Weights of a small sound classifier.
Model: log mel input, norm layernorm, moe top_k, layers 10.
Rows from block 2, named by matrix and row number. Rows with one number belong to one attention dimension. Each number is 50 + 12 x the weight over its row's rms, rounded and kept within 0 to 99. All counts start at 0. After the name is the row's rms in percent of the matrix's.
# v: attention value (model.blocks.2.attn.v.weight, 256x256), inputs 64-127
# proj: attention output (model.blocks.2.attn.proj.weight, 256x256, transposed), outputs 64-127
v.173 100:36 48 62 29 43 50 52 67 40 54 72 43 42 46 34 52 59 66 54 61 61 75 56 68 56 36 52 49 45 51 59 63 57 51 74 50 44 54 51 40 51 63 47 44 77 29 48 27 71 39 46 49 52 53 68 33 54 61 61 41 45 72 48 69
proj.173 094:59 62 36 47 50 36 59 57 34 35 59 72 40 41 52 45 29 62 48 53 57 68 60 45 50 52 40 21 67 54 45 63 43 70 30 28 50 56 36 56 64 67 72 47 61 49 49 52 62 56 58 32 30 61 47 48 62 60 35 60 37 40 37 43
v.174 098:58 41 38 60 61 29 67 48 68 50 62 54 35 42 31 51 38 50 49 62 46 52 52 53 24 46 64 19 59 40 48 56 32 61 53 56 40 51 30 73 39 50 62 55 31 70 52 32 41 62 30 63 53 53 42 61 73 54 57 47 48 44 69 60
proj.174 094:47 54 48 44 52 50 36 52 40 45 50 56 56 50 69 64 56 57 16 47 68 53 57 60 51 64 31 32 44 53 42 54 19 59 43 63 44 79 61 47 39 60 47 30 48 52 72 78 61 36 33 67 63 54 58 45 64 53 55 26 38 61 56 42
v.175 092:50 40 52 52 54 65 46 59 35 69 49 67 67 43 37 44 52 53 30 32 82 58 45 42 70 66 68 56 48 60 55 22 39 39 27 42 60 43 35 61 64 15 39 55 76 33 51 40 57 48 38 51 57 57 67 47 13 37 41 52 47 46 66 41
proj.175 095:34 33 67 68 56 47 53 20 59 51 46 51 58 47 75 26 56 53 51 35 47 48 52 51 67 50 63 54 41 67 55 79 46 41 43 47 51 34 39 28 59 43 59 68 51 28 45 45 41 35 52 65 51 34 52 48 46 51 52 86 36 62 68 64
v.176 096:31 52 53 47 59 55 58 46 43 48 26 68 45 47 48 69 61 74 45 48 61 51 36 71 75 38 72 42 55 34 45 31 65 61 55 52 66 43 72 45 62 41 62 33 31 71 71 39 37 46 46 42 46 54 58 54 43 49 46 26 59 43 40 69
proj.176 089:49 52 42 17 56 39 55 66 40 63 48 60 46 58 62 50 49 58 56 50 35 32 44 51 46 57 46 51 48 42 59 56 59 36 54 36 36 39 60 23 56 30 46 47 48 45 40 59 35 36 46 54 68 31 67 59 63 38 42 47 35 28 44 76
v.177 094:36 38 54 37 63 45 59 31 66 62 54 57 55 54 68 49 28 55 49 71 33 51 46 34 52 57 60 64 49 32 58 39 43 53 57 56 65 62 24 68 23 30 56 55 47 38 35 55 47 72 63 51 53 36 47 51 57 35 60 56 42 41 24 38
proj.177 101:39 38 85 55 63 49 52 64 44 51 64 64 62 70 55 51 53 58 56 65 35 58 65 60 83 55 42 79 60 57 69 59 57 32 37 41 46 47 41 69 33 45 54 31 27 49 42 31 63 74 62 50 44 60 49 44 44 46 61 50 46 42 43 54
v.178 098:70 62 54 39 53 48 55 67 57 39 55 62 39 51 67 69 50 50 41 44 50 30 17 56 40 32 68 63 67 29 50 30 44 48 50 68 40 36 56 35 61 41 64 47 67 42 40 49 45 40 49 36 50 54 48 49 42 61 64 55 47 34 59 54
proj.178 095:39 41 55 58 37 53 41 53 47 23 37 51 36 63 51 58 57 68 44 57 63 56 56 47 55 47 46 52 54 65 43 38 37 45 40 63 62 39 50 51 63 35 56 35 80 37 51 54 52 52 47 50 61 65 45 52 35 71 52 50 43 46 57 60
v.179 101:62 65 49 59 63 53 49 54 50 61 35 60 62 49 19 56 60 32 54 44 54 41 58 49 30 35 73 27 28 31 36 54 54 51 62 51 35 36 41 50 52 52 36 53 78 52 62 44 32 44 35 48 40 60 34 63 59 51 63 15 48 58 72 53
proj.179 093:36 48 39 30 56 55 33 64 69 66 43 51 50 54 61 50 52 56 50 57 46 42 62 53 29 71 31 45 37 71 35 45 61 48 50 44 56 49 67 43 55 52 41 57 47 71 58 46 37 35 43 63 70 41 47 54 52 46 58 19 25 45 60 48
v.180 102:69 43 43 48 66 42 40 42 59 50 61 47 77 36 65 61 62 35 50 42 79 57 40 37 42 47 45 69 42 35 63 43 50 49 38 49 45 35 41 48 74 51 39 43 57 75 47 22 52 39 31 55 48 63 45 27 20 44 35 63 73 52 54 56
proj.180 105:46 36 50 48 51 74 65 58 63 59 28 45 57 55 34 48 47 42 46 44 56 40 49 62 66 51 46 42 40 57 55 67 38 61 44 68 45 40 43 37 55 52 73 45 40 64 53 17 49 39 46 37 51 49 54 48 31 60 20 54 66 48 65 65
v.181 100:33 38 56 60 38 51 37 36 48 56 46 60 44 42 33 74 79 59 54 62 44 50 61 66 58 55 59 72 64 52 43 38 53 48 55 36 44 64 33 47 47 57 43 47 44 49 84 19 49 32 27 44 48 43 54 63 57 60 48 63 49 54 55 42
proj.181 099:59 30 41 55 34 40 33 66 71 59 45 47 32 42 57 47 62 40 55 55 65 53 63 55 34 52 47 38 48 38 68 39 29 44 54 36 55 38 48 50 42 64 46 52 51 48 62 36 42 73 31 41 32 64 56 64 68 40 55 53 52 49 70 76
v.182 110:40 48 30 60 43 54 36 47 47 53 58 77 37 50 49 49 55 59 64 27 44 50 31 39 67 61 53 65 31 57 44 63 59 39 35 53 45 38 30 45 64 56 54 59 52 75 47 66 51 48 59 42 48 36 57 56 38 51 45 48 55 47 45 57
proj.182 108:43 46 57 46 41 53 70 48 62 61 51 44 62 54 42 37 47 60 47 41 58 50 47 42 51 67 37 20 49 27 48 52 55 42 37 60 43 51 61 56 74 49 51 49 36 60 47 51 57 54 51 42 30 58 42 59 41 27 63 37 51 37 50 61
v.183 096:22 26 46 51 49 78 61 47 59 30 54 33 47 58 46 52 33 51 40 65 41 68 48 72 54 49 35 54 32 27 58 61 54 49 58 62 50 54 51 53 58 20 38 37 38 29 65 63 45 30 49 62 47 59 40 49 50 50 58 26 68 73 40 45
proj.183 093:68 36 42 49 51 64 26 56 43 47 31 58 51 28 60 47 32 25 26 57 54 61 65 58 54 60 35 56 40 32 56 47 52 60 51 40 62 36 54 36 50 48 56 60 51 60 23 41 46 44 38 57 54 46 46 45 52 65 42 52 49 42 39 43
v.184 099:35 67 32 34 49 49 37 58 31 52 64 72 48 42 44 64 55 63 51 70 39 44 38 69 29 41 51 35 47 70 37 60 46 60 35 45 69 36 35 46 60 65 71 39 51 51 40 49 66 64 52 62 39 64 36 49 63 70 46 57 41 55 53 44
proj.184 099:59 51 54 44 53 41 24 55 44 65 40 61 40 68 72 49 57 32 57 46 39 50 24 56 40 41 51 31 69 56 40 50 47 53 37 56 54 59 57 82 69 62 62 41 51 52 63 64 50 59 66 86 42 53 62 45 50 39 39 41 33 30 54 53
v.185 095:52 64 52 34 47 49 61 34 53 45 75 65 53 59 45 49 39 39 43 39 29 57 58 36 36 48 41 58 41 44 38 41 29 36 42 36 35 37 55 75 66 57 53 22 41 62 46 45 44 42 39 50 51 55 64 51 42 58 45 59 50 62 45 89
proj.185 098:36 59 55 60 58 42 42 80 53 57 51 71 43 75 46 43 62 32 49 44 40 59 62 61 48 46 47 48 50 47 41 59 53 45 63 34 47 65 40 49 57 76 49 14 43 72 44 40 52 65 65 64 29 60 46 56 53 41 19 49 49 33 66 71
v.186 094:42 32 35 56 35 27 55 62 40 41 36 63 60 44 52 49 60 47 50 73 45 47 52 38 61 38 48 47 35 66 56 60 38 64 42 48 43 67 46 41 54 69 55 57 45 42 55 43 31 64 47 54 36 36 52 53 53 52 31 51 51 64 30 22
proj.186 098:46 55 59 56 53 56 46 68 53 50 44 54 45 48 41 53 43 45 45 62 32 42 56 63 45 42 35 59 46 40 51 81 58 48 57 44 53 46 58 50 55 63 40 51 51 33 41 30 60 46 31 68 84 24 46 51 56 69 37 64 67 59 28 50
v.187 096:46 60 39 50 46 21 65 45 52 41 66 66 33 43 59 61 72 41 55 59 48 42 14 70 48 45 69 50 47 55 48 54 45 48 47 49 49 71 47 52 42 40 71 57 21 35 66 33 42 62 35 53 61 61 50 60 61 55 68 61 59 56 50 39
proj.187 097:56 45 32 51 49 63 61 50 43 37 46 58 57 59 44 43 51 47 57 41 67 52 55 54 54 63 50 44 60 43 56 48 60 06 39 49 46 62 65 56 45 55 58 43 47 42 58 48 35 31 41 40 61 78 61 57 56 52 70 71 76 53 66 43
v.188 099:42 39 34 44 56 34 65 45 62 54 64 47 72 52 51 52 49 42 47 44 67 52 40 58 34 36 51 36 38 51 34 52 47 38 59 68 62 51 61 40 41 35 57 39 52 36 56 66 53 43 31 67 49 63 65 59 48 59 57 36 46 57 37 38
proj.188 099:57 39 24 70 62 54 56 37 48 51 59 44 44 46 57 48 48 41 57 50 38 61 46 69 69 64 37 53 63 68 41 24 62 57 59 55 33 41 62 54 62 18 49 59 57 69 45 41 45 32 58 48 67 63 51 49 56 59 56 57 31 42 43 32
v.189 096:45 50 60 41 67 71 54 33 39 59 53 33 67 50 57 27 41 65 50 52 57 65 51 33 46 57 62 69 48 50 34 74 00 47 57 39 57 40 47 36 49 43 52 42 55 39 35 37 50 45 65 38 41 50 33 33 53 51 34 80 50 55 55 49
proj.189 103:40 52 65 63 50 48 41 46 44 47 57 44 62 51 55 48 80 57 48 35 56 62 54 55 50 43 47 68 48 42 38 60 40 61 40 66 81 61 40 54 55 42 48 52 53 17 43 55 67 74 58 58 57 50 45 56 52 41 49 58 59 73 15 60
v.190 104:52 49 53 37 60 42 57 51 38 61 37 64 67 31 32 41 39 52 66 34 38 53 46 60 36 43 39 45 54 61 56 65 42 45 41 42 57 33 51 72 60 43 57 54 40 47 39 54 40 38 43 51 29 70 61 49 38 52 35 55 59 48 38 48
proj.190 098:62 56 61 18 31 49 35 36 57 40 48 51 63 43 43 32 51 60 64 26 62 50 76 52 54 50 54 52 20 44 35 74 47 54 32 69 41 60 58 37 37 56 47 49 55 37 43 43 37 34 53 37 29 56 59 59 67 30 51 53 46 39 58 38
v.191 098:38 44 67 66 52 45 47 74 50 42 44 52 54 40 51 63 49 34 37 71 62 62 59 61 32 46 43 31 51 41 54 54 43 57 47 60 80 42 39 55 45 39 42 66 57 54 23 46 76 55 54 42 53 61 62 48 55 55 56 49 60 48 43 57
proj.191 102:51 46 73 58 26 41 35 64 55 51 48 32 20 65 71 63 53 32 48 44 53 40 67 32 53 32 55 46 54 49 49 56 63 50 49 66 59 55 42 41 36 74 77 73 38 41 44 63 47 55 41 58 58 50 51 43 50 58 48 48 34 81 39 56
v.192 096:47 57 47 38 54 52 51 46 64 50 58 60 46 49 47 53 39 38 54 40 50 30 52 58 53 40 51 17 59 23 52 63 48 61 57 54 45 40 54 63 76 36 66 72 35 31 48 35 52 57 56 45 59 56 41 70 39 35 44 56 41 34 51 65
proj.192 096:57 49 43 50 55 35 69 66 52 59 54 56 52 74 44 54 56 26 40 34 75 50 65 57 48 37 46 11 61 45 44 75 43 54 60 43 58 37 54 64 76 54 67 72 51 20 46 40 71 48 45 42 46 48 33 47 45 32 66 56 55 41 45 57
v.193 089:53 52 45 53 58 44 38 67 53 56 69 29 55 43 59 52 33 62 73 54 50 38 82 37 53 49 41 43 47 38 69 49 38 54 40 68 32 48 57 53 45 55 44 39 55 35 42 55 40 43 49 38 55 42 62 57 58 60 67 57 68 56 51 72
proj.193 085:64 53 58 58 50 57 43 44 40 69 61 36 43 36 56 62 30 62 67 46 59 46 48 58 64 42 58 49 37 34 56 66 53 67 45 64 56 42 80 51 49 46 44 51 46 56 34 48 61 41 56 67 33 58 55 71 47 38 56 53 49 54 53 50
v.194 107:57 44 37 59 42 56 38 44 52 35 59 58 64 35 42 28 56 54 58 48 44 64 58 51 34 33 65 60 52 59 66 65 69 58 39 48 45 44 55 32 64 54 62 37 68 53 79 53 44 37 42 56 50 60 59 49 58 45 45 49 31 45 54 42
proj.194 099:67 61 44 39 43 55 64 40 51 45 56 44 31 29 48 37 47 53 46 37 43 56 45 53 45 47 62 52 48 45 47 25 52 65 44 52 61 62 61 45 57 64 57 49 41 44 41 67 45 51 33 52 46 55 62 50 78 17 45 64 39 43 48 35
v.195 107:58 55 33 43 51 39 42 46 37 46 68 39 54 53 56 47 49 63 60 39 62 67 36 54 34 61 51 37 72 50 57 28 65 67 53 44 30 42 38 36 50 37 51 51 54 65 49 74 46 55 58 65 50 42 35 26 50 65 54 30 38 62 52 52
proj.195 102:57 55 50 53 44 76 59 47 41 58 56 41 42 55 56 30 30 63 56 29 54 27 42 66 47 52 50 51 60 57 72 62 45 59 51 46 44 44 56 45 69 56 40 65 53 60 66 52 39 27 63 43 56 60 67 29 40 65 63 36 33 51 53 65
v.196 100:38 42 17 37 69 42 46 51 52 79 42 65 66 51 50 31 69 53 45 60 46 43 63 40 40 59 48 55 43 45 47 28 73 35 56 34 69 56 37 45 38 60 70 69 45 44 50 45 32 39 55 44 40 23 53 39 60 60 38 41 59 45 54 33
proj.196 105:60 47 44 44 77 60 46 63 62 67 44 66 41 51 33 54 48 45 65 53 59 51 58 58 50 37 44 58 36 57 44 40 50 57 46 48 38 47 51 40 47 46 47 34 55 35 44 51 29 26 37 35 64 36 54 48 51 62 26 47 54 46 64 53
v.197 100:32 43 33 29 70 41 41 39 56 66 47 49 74 44 46 50 33 55 53 46 62 38 44 56 57 56 60 31 52 45 44 83 62 46 60 66 40 52 48 74 67 63 48 52 39 65 50 56 39 72 67 64 57 51 57 64 41 54 45 67 31 33 45 69
proj.197 108:20 63 36 57 60 55 71 53 50 72 49 42 54 51 51 65 50 35 34 48 50 45 58 40 35 52 42 28 40 53 51 62 51 31 60 57 12 41 77 56 69 47 40 64 43 52 54 48 76 33 58 62 46 59 55 44 52 57 38 68 37 37 50 70
v.198 102:45 29 21 55 34 46 64 62 50 38 33 42 42 46 64 49 61 55 55 40 54 43 35 63 59 41 79 42 65 69 33 32 31 44 58 33 50 32 43 55 40 50 43 23 48 63 31 65 53 39 61 27 55 53 43 52 53 63 42 47 53 62 36 38
proj.198 098:44 34 41 63 37 55 65 49 73 54 48 57 59 37 65 49 70 47 53 35 43 52 33 54 43 59 74 67 63 62 48 23 35 29 41 31 65 61 41 30 45 51 23 32 50 63 36 74 51 53 60 54 39 48 61 53 39 47 33 50 23 59 54 67
v.199 101:36 38 48 61 61 20 65 73 55 43 33 56 40 69 63 45 69 53 61 55 56 63 58 46 34 50 55 52 53 58 49 51 51 46 25 49 45 31 45 59 43 58 53 45 58 45 32 44 51 53 51 26 35 59 45 55 26 46 51 32 42 36 71 39
proj.199 106:33 33 71 66 49 29 42 72 50 62 55 33 57 35 58 55 55 43 45 51 77 81 40 39 45 52 54 42 66 66 44 49 39 46 48 60 55 50 59 45 47 50 38 45 64 42 26 43 69 69 51 56 72 59 76 70 45 67 54 40 37 63 47 64
v.200 098:15 62 62 67 70 64 49 49 41 49 51 44 51 64 29 49 41 53 52 28 37 45 54 55 43 53 30 52 63 46 56 52 61 73 65 41 38 13 63 60 60 43 37 65 49 39 50 57 56 23 38 51 57 60 21 58 43 50 57 55 46 49 51 40
proj.200 101:46 54 72 65 66 52 50 47 61 46 47 35 58 46 57 62 56 43 52 37 45 50 52 50 73 58 48 71 51 43 55 48 67 39 53 41 56 33 47 44 52 50 71 54 66 36 68 45 52 33 51 63 41 38 42 30 58 43 59 53 48 54 28 67
v.201 100:49 70 45 57 50 43 37 38 58 45 28 31 52 73 61 58 63 43 80 51 28 51 51 61 76 58 62 50 67 46 44 55 58 27 47 58 50 66 31 36 49 55 65 66 54 43 49 58 63 37 41 29 24 37 51 37 44 32 62 32 28 57 42 36
proj.201 109:53 42 57 52 49 43 31 48 38 49 24 73 63 57 60 44 37 48 82 35 33 39 48 51 61 81 76 58 47 46 32 51 56 52 46 20 68 69 57 47 29 36 70 51 39 73 41 74 47 36 46 39 32 54 47 36 57 66 48 09 42 37 40 46
v.202 117:22 44 41 32 56 55 48 51 51 46 61 42 51 58 40 49 46 56 46 45 39 49 63 53 44 33 58 62 35 52 42 55 54 44 67 63 53 45 97 64 43 21 53 49 40 60 38 33 43 41 60 57 47 41 54 47 37 55 57 43 65 50 53 70
proj.202 109:45 59 41 54 50 34 34 40 49 38 58 32 51 45 40 39 54 73 59 50 55 47 65 51 27 44 64 46 49 61 52 66 51 54 45 46 62 50 54 61 35 30 27 44 49 50 43 18 58 33 68 52 64 63 32 46 56 57 51 54 55 61 58 53
v.203 105:52 43 74 62 61 62 35 34 72 55 56 42 62 57 42 44 45 52 61 57 57 43 41 37 48 33 60 56 43 68 71 62 54 46 51 63 50 37 58 46 58 40 33 49 58 24 60 43 57 36 77 71 54 59 56 28 50 60 50 31 40 36 56 58
proj.203 106:57 54 63 51 69 36 50 43 51 73 42 49 53 32 56 41 59 26 57 43 70 50 26 74 40 49 56 51 44 50 54 51 50 64 49 56 73 37 64 52 60 60 48 67 49 40 51 25 65 59 54 53 39 51 34 37 37 47 45 42 60 54 37 49
v.204 107:57 60 44 55 62 63 56 33 51 70 53 73 56 59 64 48 44 36 46 73 49 51 46 39 43 48 65 57 56 54 51 60 30 66 37 79 35 55 31 49 59 34 38 56 53 54 49 55 65 71 41 47 38 64 81 48 54 48 51 37 76 55 45 23
proj.204 103:29 53 41 57 59 53 39 39 55 79 49 57 51 61 44 43 53 55 47 63 48 43 70 61 58 58 60 71 69 46 49 56 55 58 47 69 49 58 39 62 43 30 48 45 60 57 55 36 60 49 48 52 36 65 60 65 73 57 45 30 71 49 44 15
v.205 109:36 58 55 62 54 59 44 45 72 73 48 50 47 51 59 44 38 29 42 76 43 40 36 38 56 50 37 42 38 55 49 45 58 36 27 30 53 45 50 44 63 25 30 68 68 45 41 47 49 75 52 66 31 46 69 63 44 65 28 70 30 69 42 52
proj.205 106:45 49 47 47 50 61 35 62 66 77 55 45 44 73 39 53 43 51 40 59 58 52 45 58 41 51 58 38 61 37 55 62 48 60 38 41 51 56 41 68 54 26 29 45 63 73 58 40 53 73 42 73 47 59 53 56 38 47 55 29 50 60 39 54
v.206 094:37 59 46 39 38 48 40 47 50 33 67 38 44 53 76 48 42 67 54 35 65 61 67 51 47 42 34 44 33 36 73 49 37 42 59 45 48 44 65 65 47 44 35 54 28 51 58 55 62 52 57 44 44 67 47 39 29 24 33 44 47 61 55 51
proj.206 092:49 63 61 60 53 40 44 49 48 35 48 42 47 35 65 23 45 62 59 47 56 55 43 61 32 53 53 48 72 33 63 50 42 52 77 11 64 47 50 48 46 50 43 54 32 50 61 68 46 36 26 37 44 69 52 31 30 29 36 42 62 52 46 58
v.207 111:55 38 55 80 68 33 19 39 49 37 49 49 38 49 47 55 37 40 36 46 55 35 41 44 43 48 48 72 53 58 62 64 34 48 64 47 50 49 39 37 44 28 45 59 52 56 53 23 45 38 50 46 64 47 45 63 68 54 46 67 62 42 47 35
proj.207 102:60 55 34 65 66 48 49 58 58 47 48 60 53 57 44 56 31 26 19 49 33 35 58 61 38 20 53 57 63 34 54 65 48 42 62 43 34 43 32 51 56 47 52 62 54 59 54 34 55 54 48 39 45 68 61 56 53 69 65 50 68 41 41 52
v.208 101:44 67 36 75 58 70 54 57 48 47 43 46 54 54 39 54 56 54 69 79 51 45 27 40 51 63 46 48 37 74 53 46 59 66 30 72 40 47 56 58 43 37 29 46 36 20 61 51 54 42 49 71 48 50 64 44 33 41 56 40 61 62 60 57
proj.208 102:66 57 37 59 60 74 59 45 38 49 51 69 52 52 64 61 48 40 82 73 50 63 38 37 39 57 50 63 50 66 43 52 44 53 41 39 78 39 49 62 51 63 47 50 62 17 62 40 34 55 43 61 52 41 63 54 30 33 57 35 81 36 47 54
v.209 098:30 48 49 42 51 39 36 48 56 20 31 36 51 47 51 55 69 40 72 41 42 52 53 51 57 28 36 59 59 69 55 42 64 72 50 47 42 47 33 28 54 45 26 60 41 62 35 63 47 30 39 48 22 32 60 25 40 47 48 45 67 41 47 54
proj.209 096:56 21 51 46 55 51 43 61 45 36 48 38 60 58 61 26 51 59 48 17 27 56 55 48 62 49 44 38 43 60 53 37 45 59 43 38 65 70 69 39 52 40 62 67 53 49 53 66 36 37 57 48 44 44 65 40 55 64 47 26 60 37 61 60
v.210 106:63 40 72 58 57 55 58 70 41 49 35 53 46 44 34 40 43 51 67 64 48 43 46 46 47 65 60 37 54 62 56 59 58 30 43 49 38 48 41 40 72 53 59 48 60 11 56 54 54 65 19 47 43 62 47 49 42 49 43 64 38 67 41 31
proj.210 107:55 64 60 41 41 51 56 61 26 61 45 68 49 44 73 53 37 60 64 53 55 52 62 48 53 38 47 55 65 48 18 65 39 50 47 41 53 61 46 44 54 36 62 48 46 47 44 61 66 51 45 49 49 48 41 49 56 59 53 40 30 36 52 62
v.211 105:61 52 54 50 18 66 51 61 60 48 49 54 43 27 43 50 45 58 35 42 57 68 78 50 54 50 55 40 20 43 55 49 37 34 63 46 56 54 46 64 76 62 54 39 50 55 64 60 57 43 55 45 62 56 60 63 63 29 42 65 52 71 71 35
proj.211 106:66 33 39 49 38 46 62 42 46 56 57 56 71 39 52 55 42 67 51 55 60 51 42 48 65 54 73 36 43 52 69 52 42 44 62 52 53 60 40 54 42 54 46 60 46 58 54 46 47 39 52 68 48 52 51 50 75 25 53 55 43 41 34 31
v.212 102:59 68 50 53 36 47 58 52 70 62 44 55 54 36 35 41 52 49 26 45 67 54 54 57 68 37 75 36 49 51 50 61 54 35 59 52 52 50 53 56 30 54 86 57 55 65 35 43 49 64 58 56 46 44 45 35 51 34 32 63 48 60 61 42
proj.212 099:46 48 63 23 38 42 33 58 37 42 43 52 52 22 48 58 48 52 61 52 46 59 57 42 56 46 73 25 35 56 50 47 65 37 46 55 31 55 43 77 42 56 57 37 53 60 51 55 35 59 54 60 60 35 57 56 50 39 51 72 58 44 68 22
v.213 095:45 39 45 44 44 56 46 48 46 59 46 46 62 90 59 35 59 53 71 38 45 66 67 29 69 60 51 34 56 36 62 51 48 50 56 44 53 53 85 42 54 59 29 42 42 28 51 43 49 84 42 71 38 43 68 48 36 45 54 79 45 50 53 59
proj.213 092:52 45 63 51 50 66 44 57 61 57 54 51 51 51 39 50 55 21 58 71 57 52 45 58 88 71 49 47 63 48 42 23 51 44 71 65 50 33 66 64 44 48 44 59 56 32 36 61 61 54 56 64 60 48 47 54 43 43 59 41 50 47 28 51
v.214 103:80 50 46 52 40 28 49 45 57 46 46 42 58 55 47 43 35 54 66 60 51 44 36 44 44 44 70 50 78 45 51 54 65 31 32 55 61 35 42 59 64 44 51 55 60 38 42 41 42 61 50 44 69 36 48 54 41 65 56 52 62 75 48 42
proj.214 103:47 58 47 43 43 48 43 37 47 56 70 51 49 55 42 54 47 51 58 42 49 46 49 38 43 45 60 44 72 50 41 32 37 34 37 57 63 38 45 46 51 40 50 41 68 49 36 42 62 74 34 48 56 61 47 66 41 42 48 48 46 47 56 55
v.215 095:26 42 47 37 58 56 33 28 64 36 61 52 44 51 81 27 43 56 65 37 63 49 60 52 49 62 60 64 41 59 71 55 52 64 51 56 40 45 45 32 37 51 42 64 24 60 39 37 25 41 74 45 47 38 50 22 48 46 56 58 50 50 42 31
proj.215 103:62 41 40 40 21 35 54 55 67 32 26 40 39 46 59 44 48 42 62 50 67 47 52 53 68 47 64 59 56 56 48 46 70 56 44 45 41 53 59 43 60 67 54 48 50 58 67 35 37 53 57 49 37 45 60 48 34 49 53 42 35 36 63 37
v.216 106:34 36 73 49 40 35 47 72 47 45 49 45 35 52 37 50 43 41 54 39 49 48 53 34 37 69 55 59 70 54 29 54 53 56 35 47 40 49 77 39 23 62 55 51 26 56 43 41 45 50 59 56 50 49 52 50 59 65 51 45 42 45 66 53
proj.216 109:49 50 75 51 49 28 28 54 45 38 33 30 44 43 56 37 48 41 61 55 50 48 42 21 54 71 46 66 60 66 71 40 52 62 39 44 40 43 74 55 51 51 36 45 57 48 40 38 45 44 53 78 74 55 61 59 61 44 39 57 49 45 61 48
v.217 114:61 78 45 49 56 60 75 52 31 72 49 40 62 33 64 63 28 63 50 32 38 51 49 48 27 43 50 28 51 35 56 43 62 41 40 65 32 53 21 75 56 41 46 53 52 53 56 56 57 52 64 38 58 40 55 51 72 58 52 61 56 41 59 74
proj.217 116:38 57 48 69 71 42 61 40 53 61 49 34 40 46 64 64 29 39 43 28 58 56 55 50 31 57 53 42 56 45 52 76 49 46 32 47 34 33 36 58 53 51 45 58 47 51 49 39 43 45 63 54 40 30 61 32 62 52 64 62 40 38 60 72
v.218 102:45 63 57 57 60 48 38 78 72 41 34 59 55 60 50 42 65 35 60 33 55 52 58 48 58 37 62 40 36 52 51 64 61 43 33 54 49 57 82 54 45 35 59 61 43 62 65 50 26 70 47 66 52 66 50 46 62 37 50 59 60 41 33 61
proj.218 104:64 57 67 54 67 50 43 79 52 15 43 40 57 38 53 52 51 45 44 32 70 62 44 42 63 50 63 37 50 67 54 47 52 41 46 48 52 73 61 61 34 38 70 37 53 21 27 53 45 46 59 56 54 46 40 48 76 47 49 56 70 41 32 53
v.219 102:49 60 47 55 63 25 48 64 38 15 52 43 61 59 76 33 50 53 60 62 49 40 52 60 65 56 48 47 36 67 28 30 54 38 47 42 51 46 66 59 45 65 43 48 56 58 68 46 46 31 76 00 32 40 57 54 47 52 64 46 38 59 47 49
proj.219 104:59 57 58 41 67 53 57 63 41 44 59 47 63 51 50 43 27 55 73 54 46 66 46 28 56 60 68 55 41 60 44 45 55 59 42 47 74 41 50 43 31 72 55 26 52 52 50 34 51 33 51 35 32 37 56 45 45 43 57 51 43 36 66 60
v.220 099:68 59 37 50 50 38 64 22 54 66 55 44 55 36 50 45 60 40 51 58 54 58 54 56 46 58 57 59 80 50 44 46 65 32 66 47 55 49 66 64 44 49 45 60 43 69 60 78 49 38 48 52 43 48 39 31 54 46 58 62 65 56 44 47
proj.220 097:36 34 58 44 58 43 35 35 56 42 69 39 44 35 49 44 55 58 57 41 69 45 43 37 67 41 70 72 64 52 37 49 57 34 70 61 47 56 51 48 44 37 42 49 46 54 58 52 40 42 44 29 36 45 40 30 60 27 57 54 31 41 32 57
v.221 098:46 68 37 41 58 36 23 57 46 34 51 50 63 60 49 49 38 53 46 56 59 53 52 55 45 44 86 61 41 55 63 49 29 54 65 50 58 55 64 46 38 56 51 56 54 72 42 47 59 51 49 51 45 52 71 60 56 56 54 62 62 52 45 49
proj.221 100:49 66 25 40 46 54 38 50 51 44 43 30 52 52 59 58 46 62 49 34 45 48 37 67 46 44 60 29 45 58 62 45 40 48 34 65 58 57 55 46 45 47 50 66 43 50 12 36 50 45 44 85 63 53 64 43 58 58 40 49 61 51 44 45
v.222 110:43 66 40 72 36 53 52 46 49 50 62 44 29 58 71 65 47 55 58 55 52 61 68 64 37 56 48 44 41 44 53 55 58 62 50 65 51 32 79 62 65 41 28 48 43 28 63 42 59 52 64 49 49 47 52 49 58 45 52 48 24 57 40 44
proj.222 103:54 69 51 57 40 39 56 37 63 55 60 46 56 50 63 42 60 31 36 40 48 62 46 73 55 73 66 63 40 42 47 63 65 75 47 38 46 45 50 38 50 68 45 62 59 65 58 52 42 45 72 50 50 66 55 29 53 41 58 57 48 70 56 23
v.223 100:46 39 36 49 41 64 38 34 66 41 64 45 50 54 36 68 44 57 61 38 52 58 45 44 48 66 60 44 56 26 59 47 58 23 65 38 68 49 47 65 31 55 46 53 28 52 58 32 43 44 36 54 38 59 49 74 50 67 33 38 45 50 71 38
proj.223 094:33 61 43 60 32 56 53 59 45 40 57 36 49 53 25 44 55 46 57 62 47 59 40 44 47 54 47 18 42 43 66 67 60 38 39 32 47 42 55 68 50 65 53 61 38 51 64 41 58 51 33 41 54 40 43 72 27 61 37 57 45 50 59 24
v.224 109:51 66 53 64 62 33 45 32 27 49 45 45 50 69 58 47 53 43 47 27 50 37 56 84 41 61 61 83 44 25 50 60 52 57 52 52 43 51 67 34 44 47 47 66 58 59 51 31 50 30 45 76 62 43 44 32 69 41 70 43 62 42 25 71
proj.224 106:48 52 25 58 41 32 41 55 55 35 40 45 34 38 36 58 50 40 43 29 51 23 69 78 54 59 67 58 56 48 38 60 55 43 63 48 37 64 81 35 45 40 53 56 67 53 46 40 46 44 43 43 49 51 37 30 63 59 57 39 52 52 45 56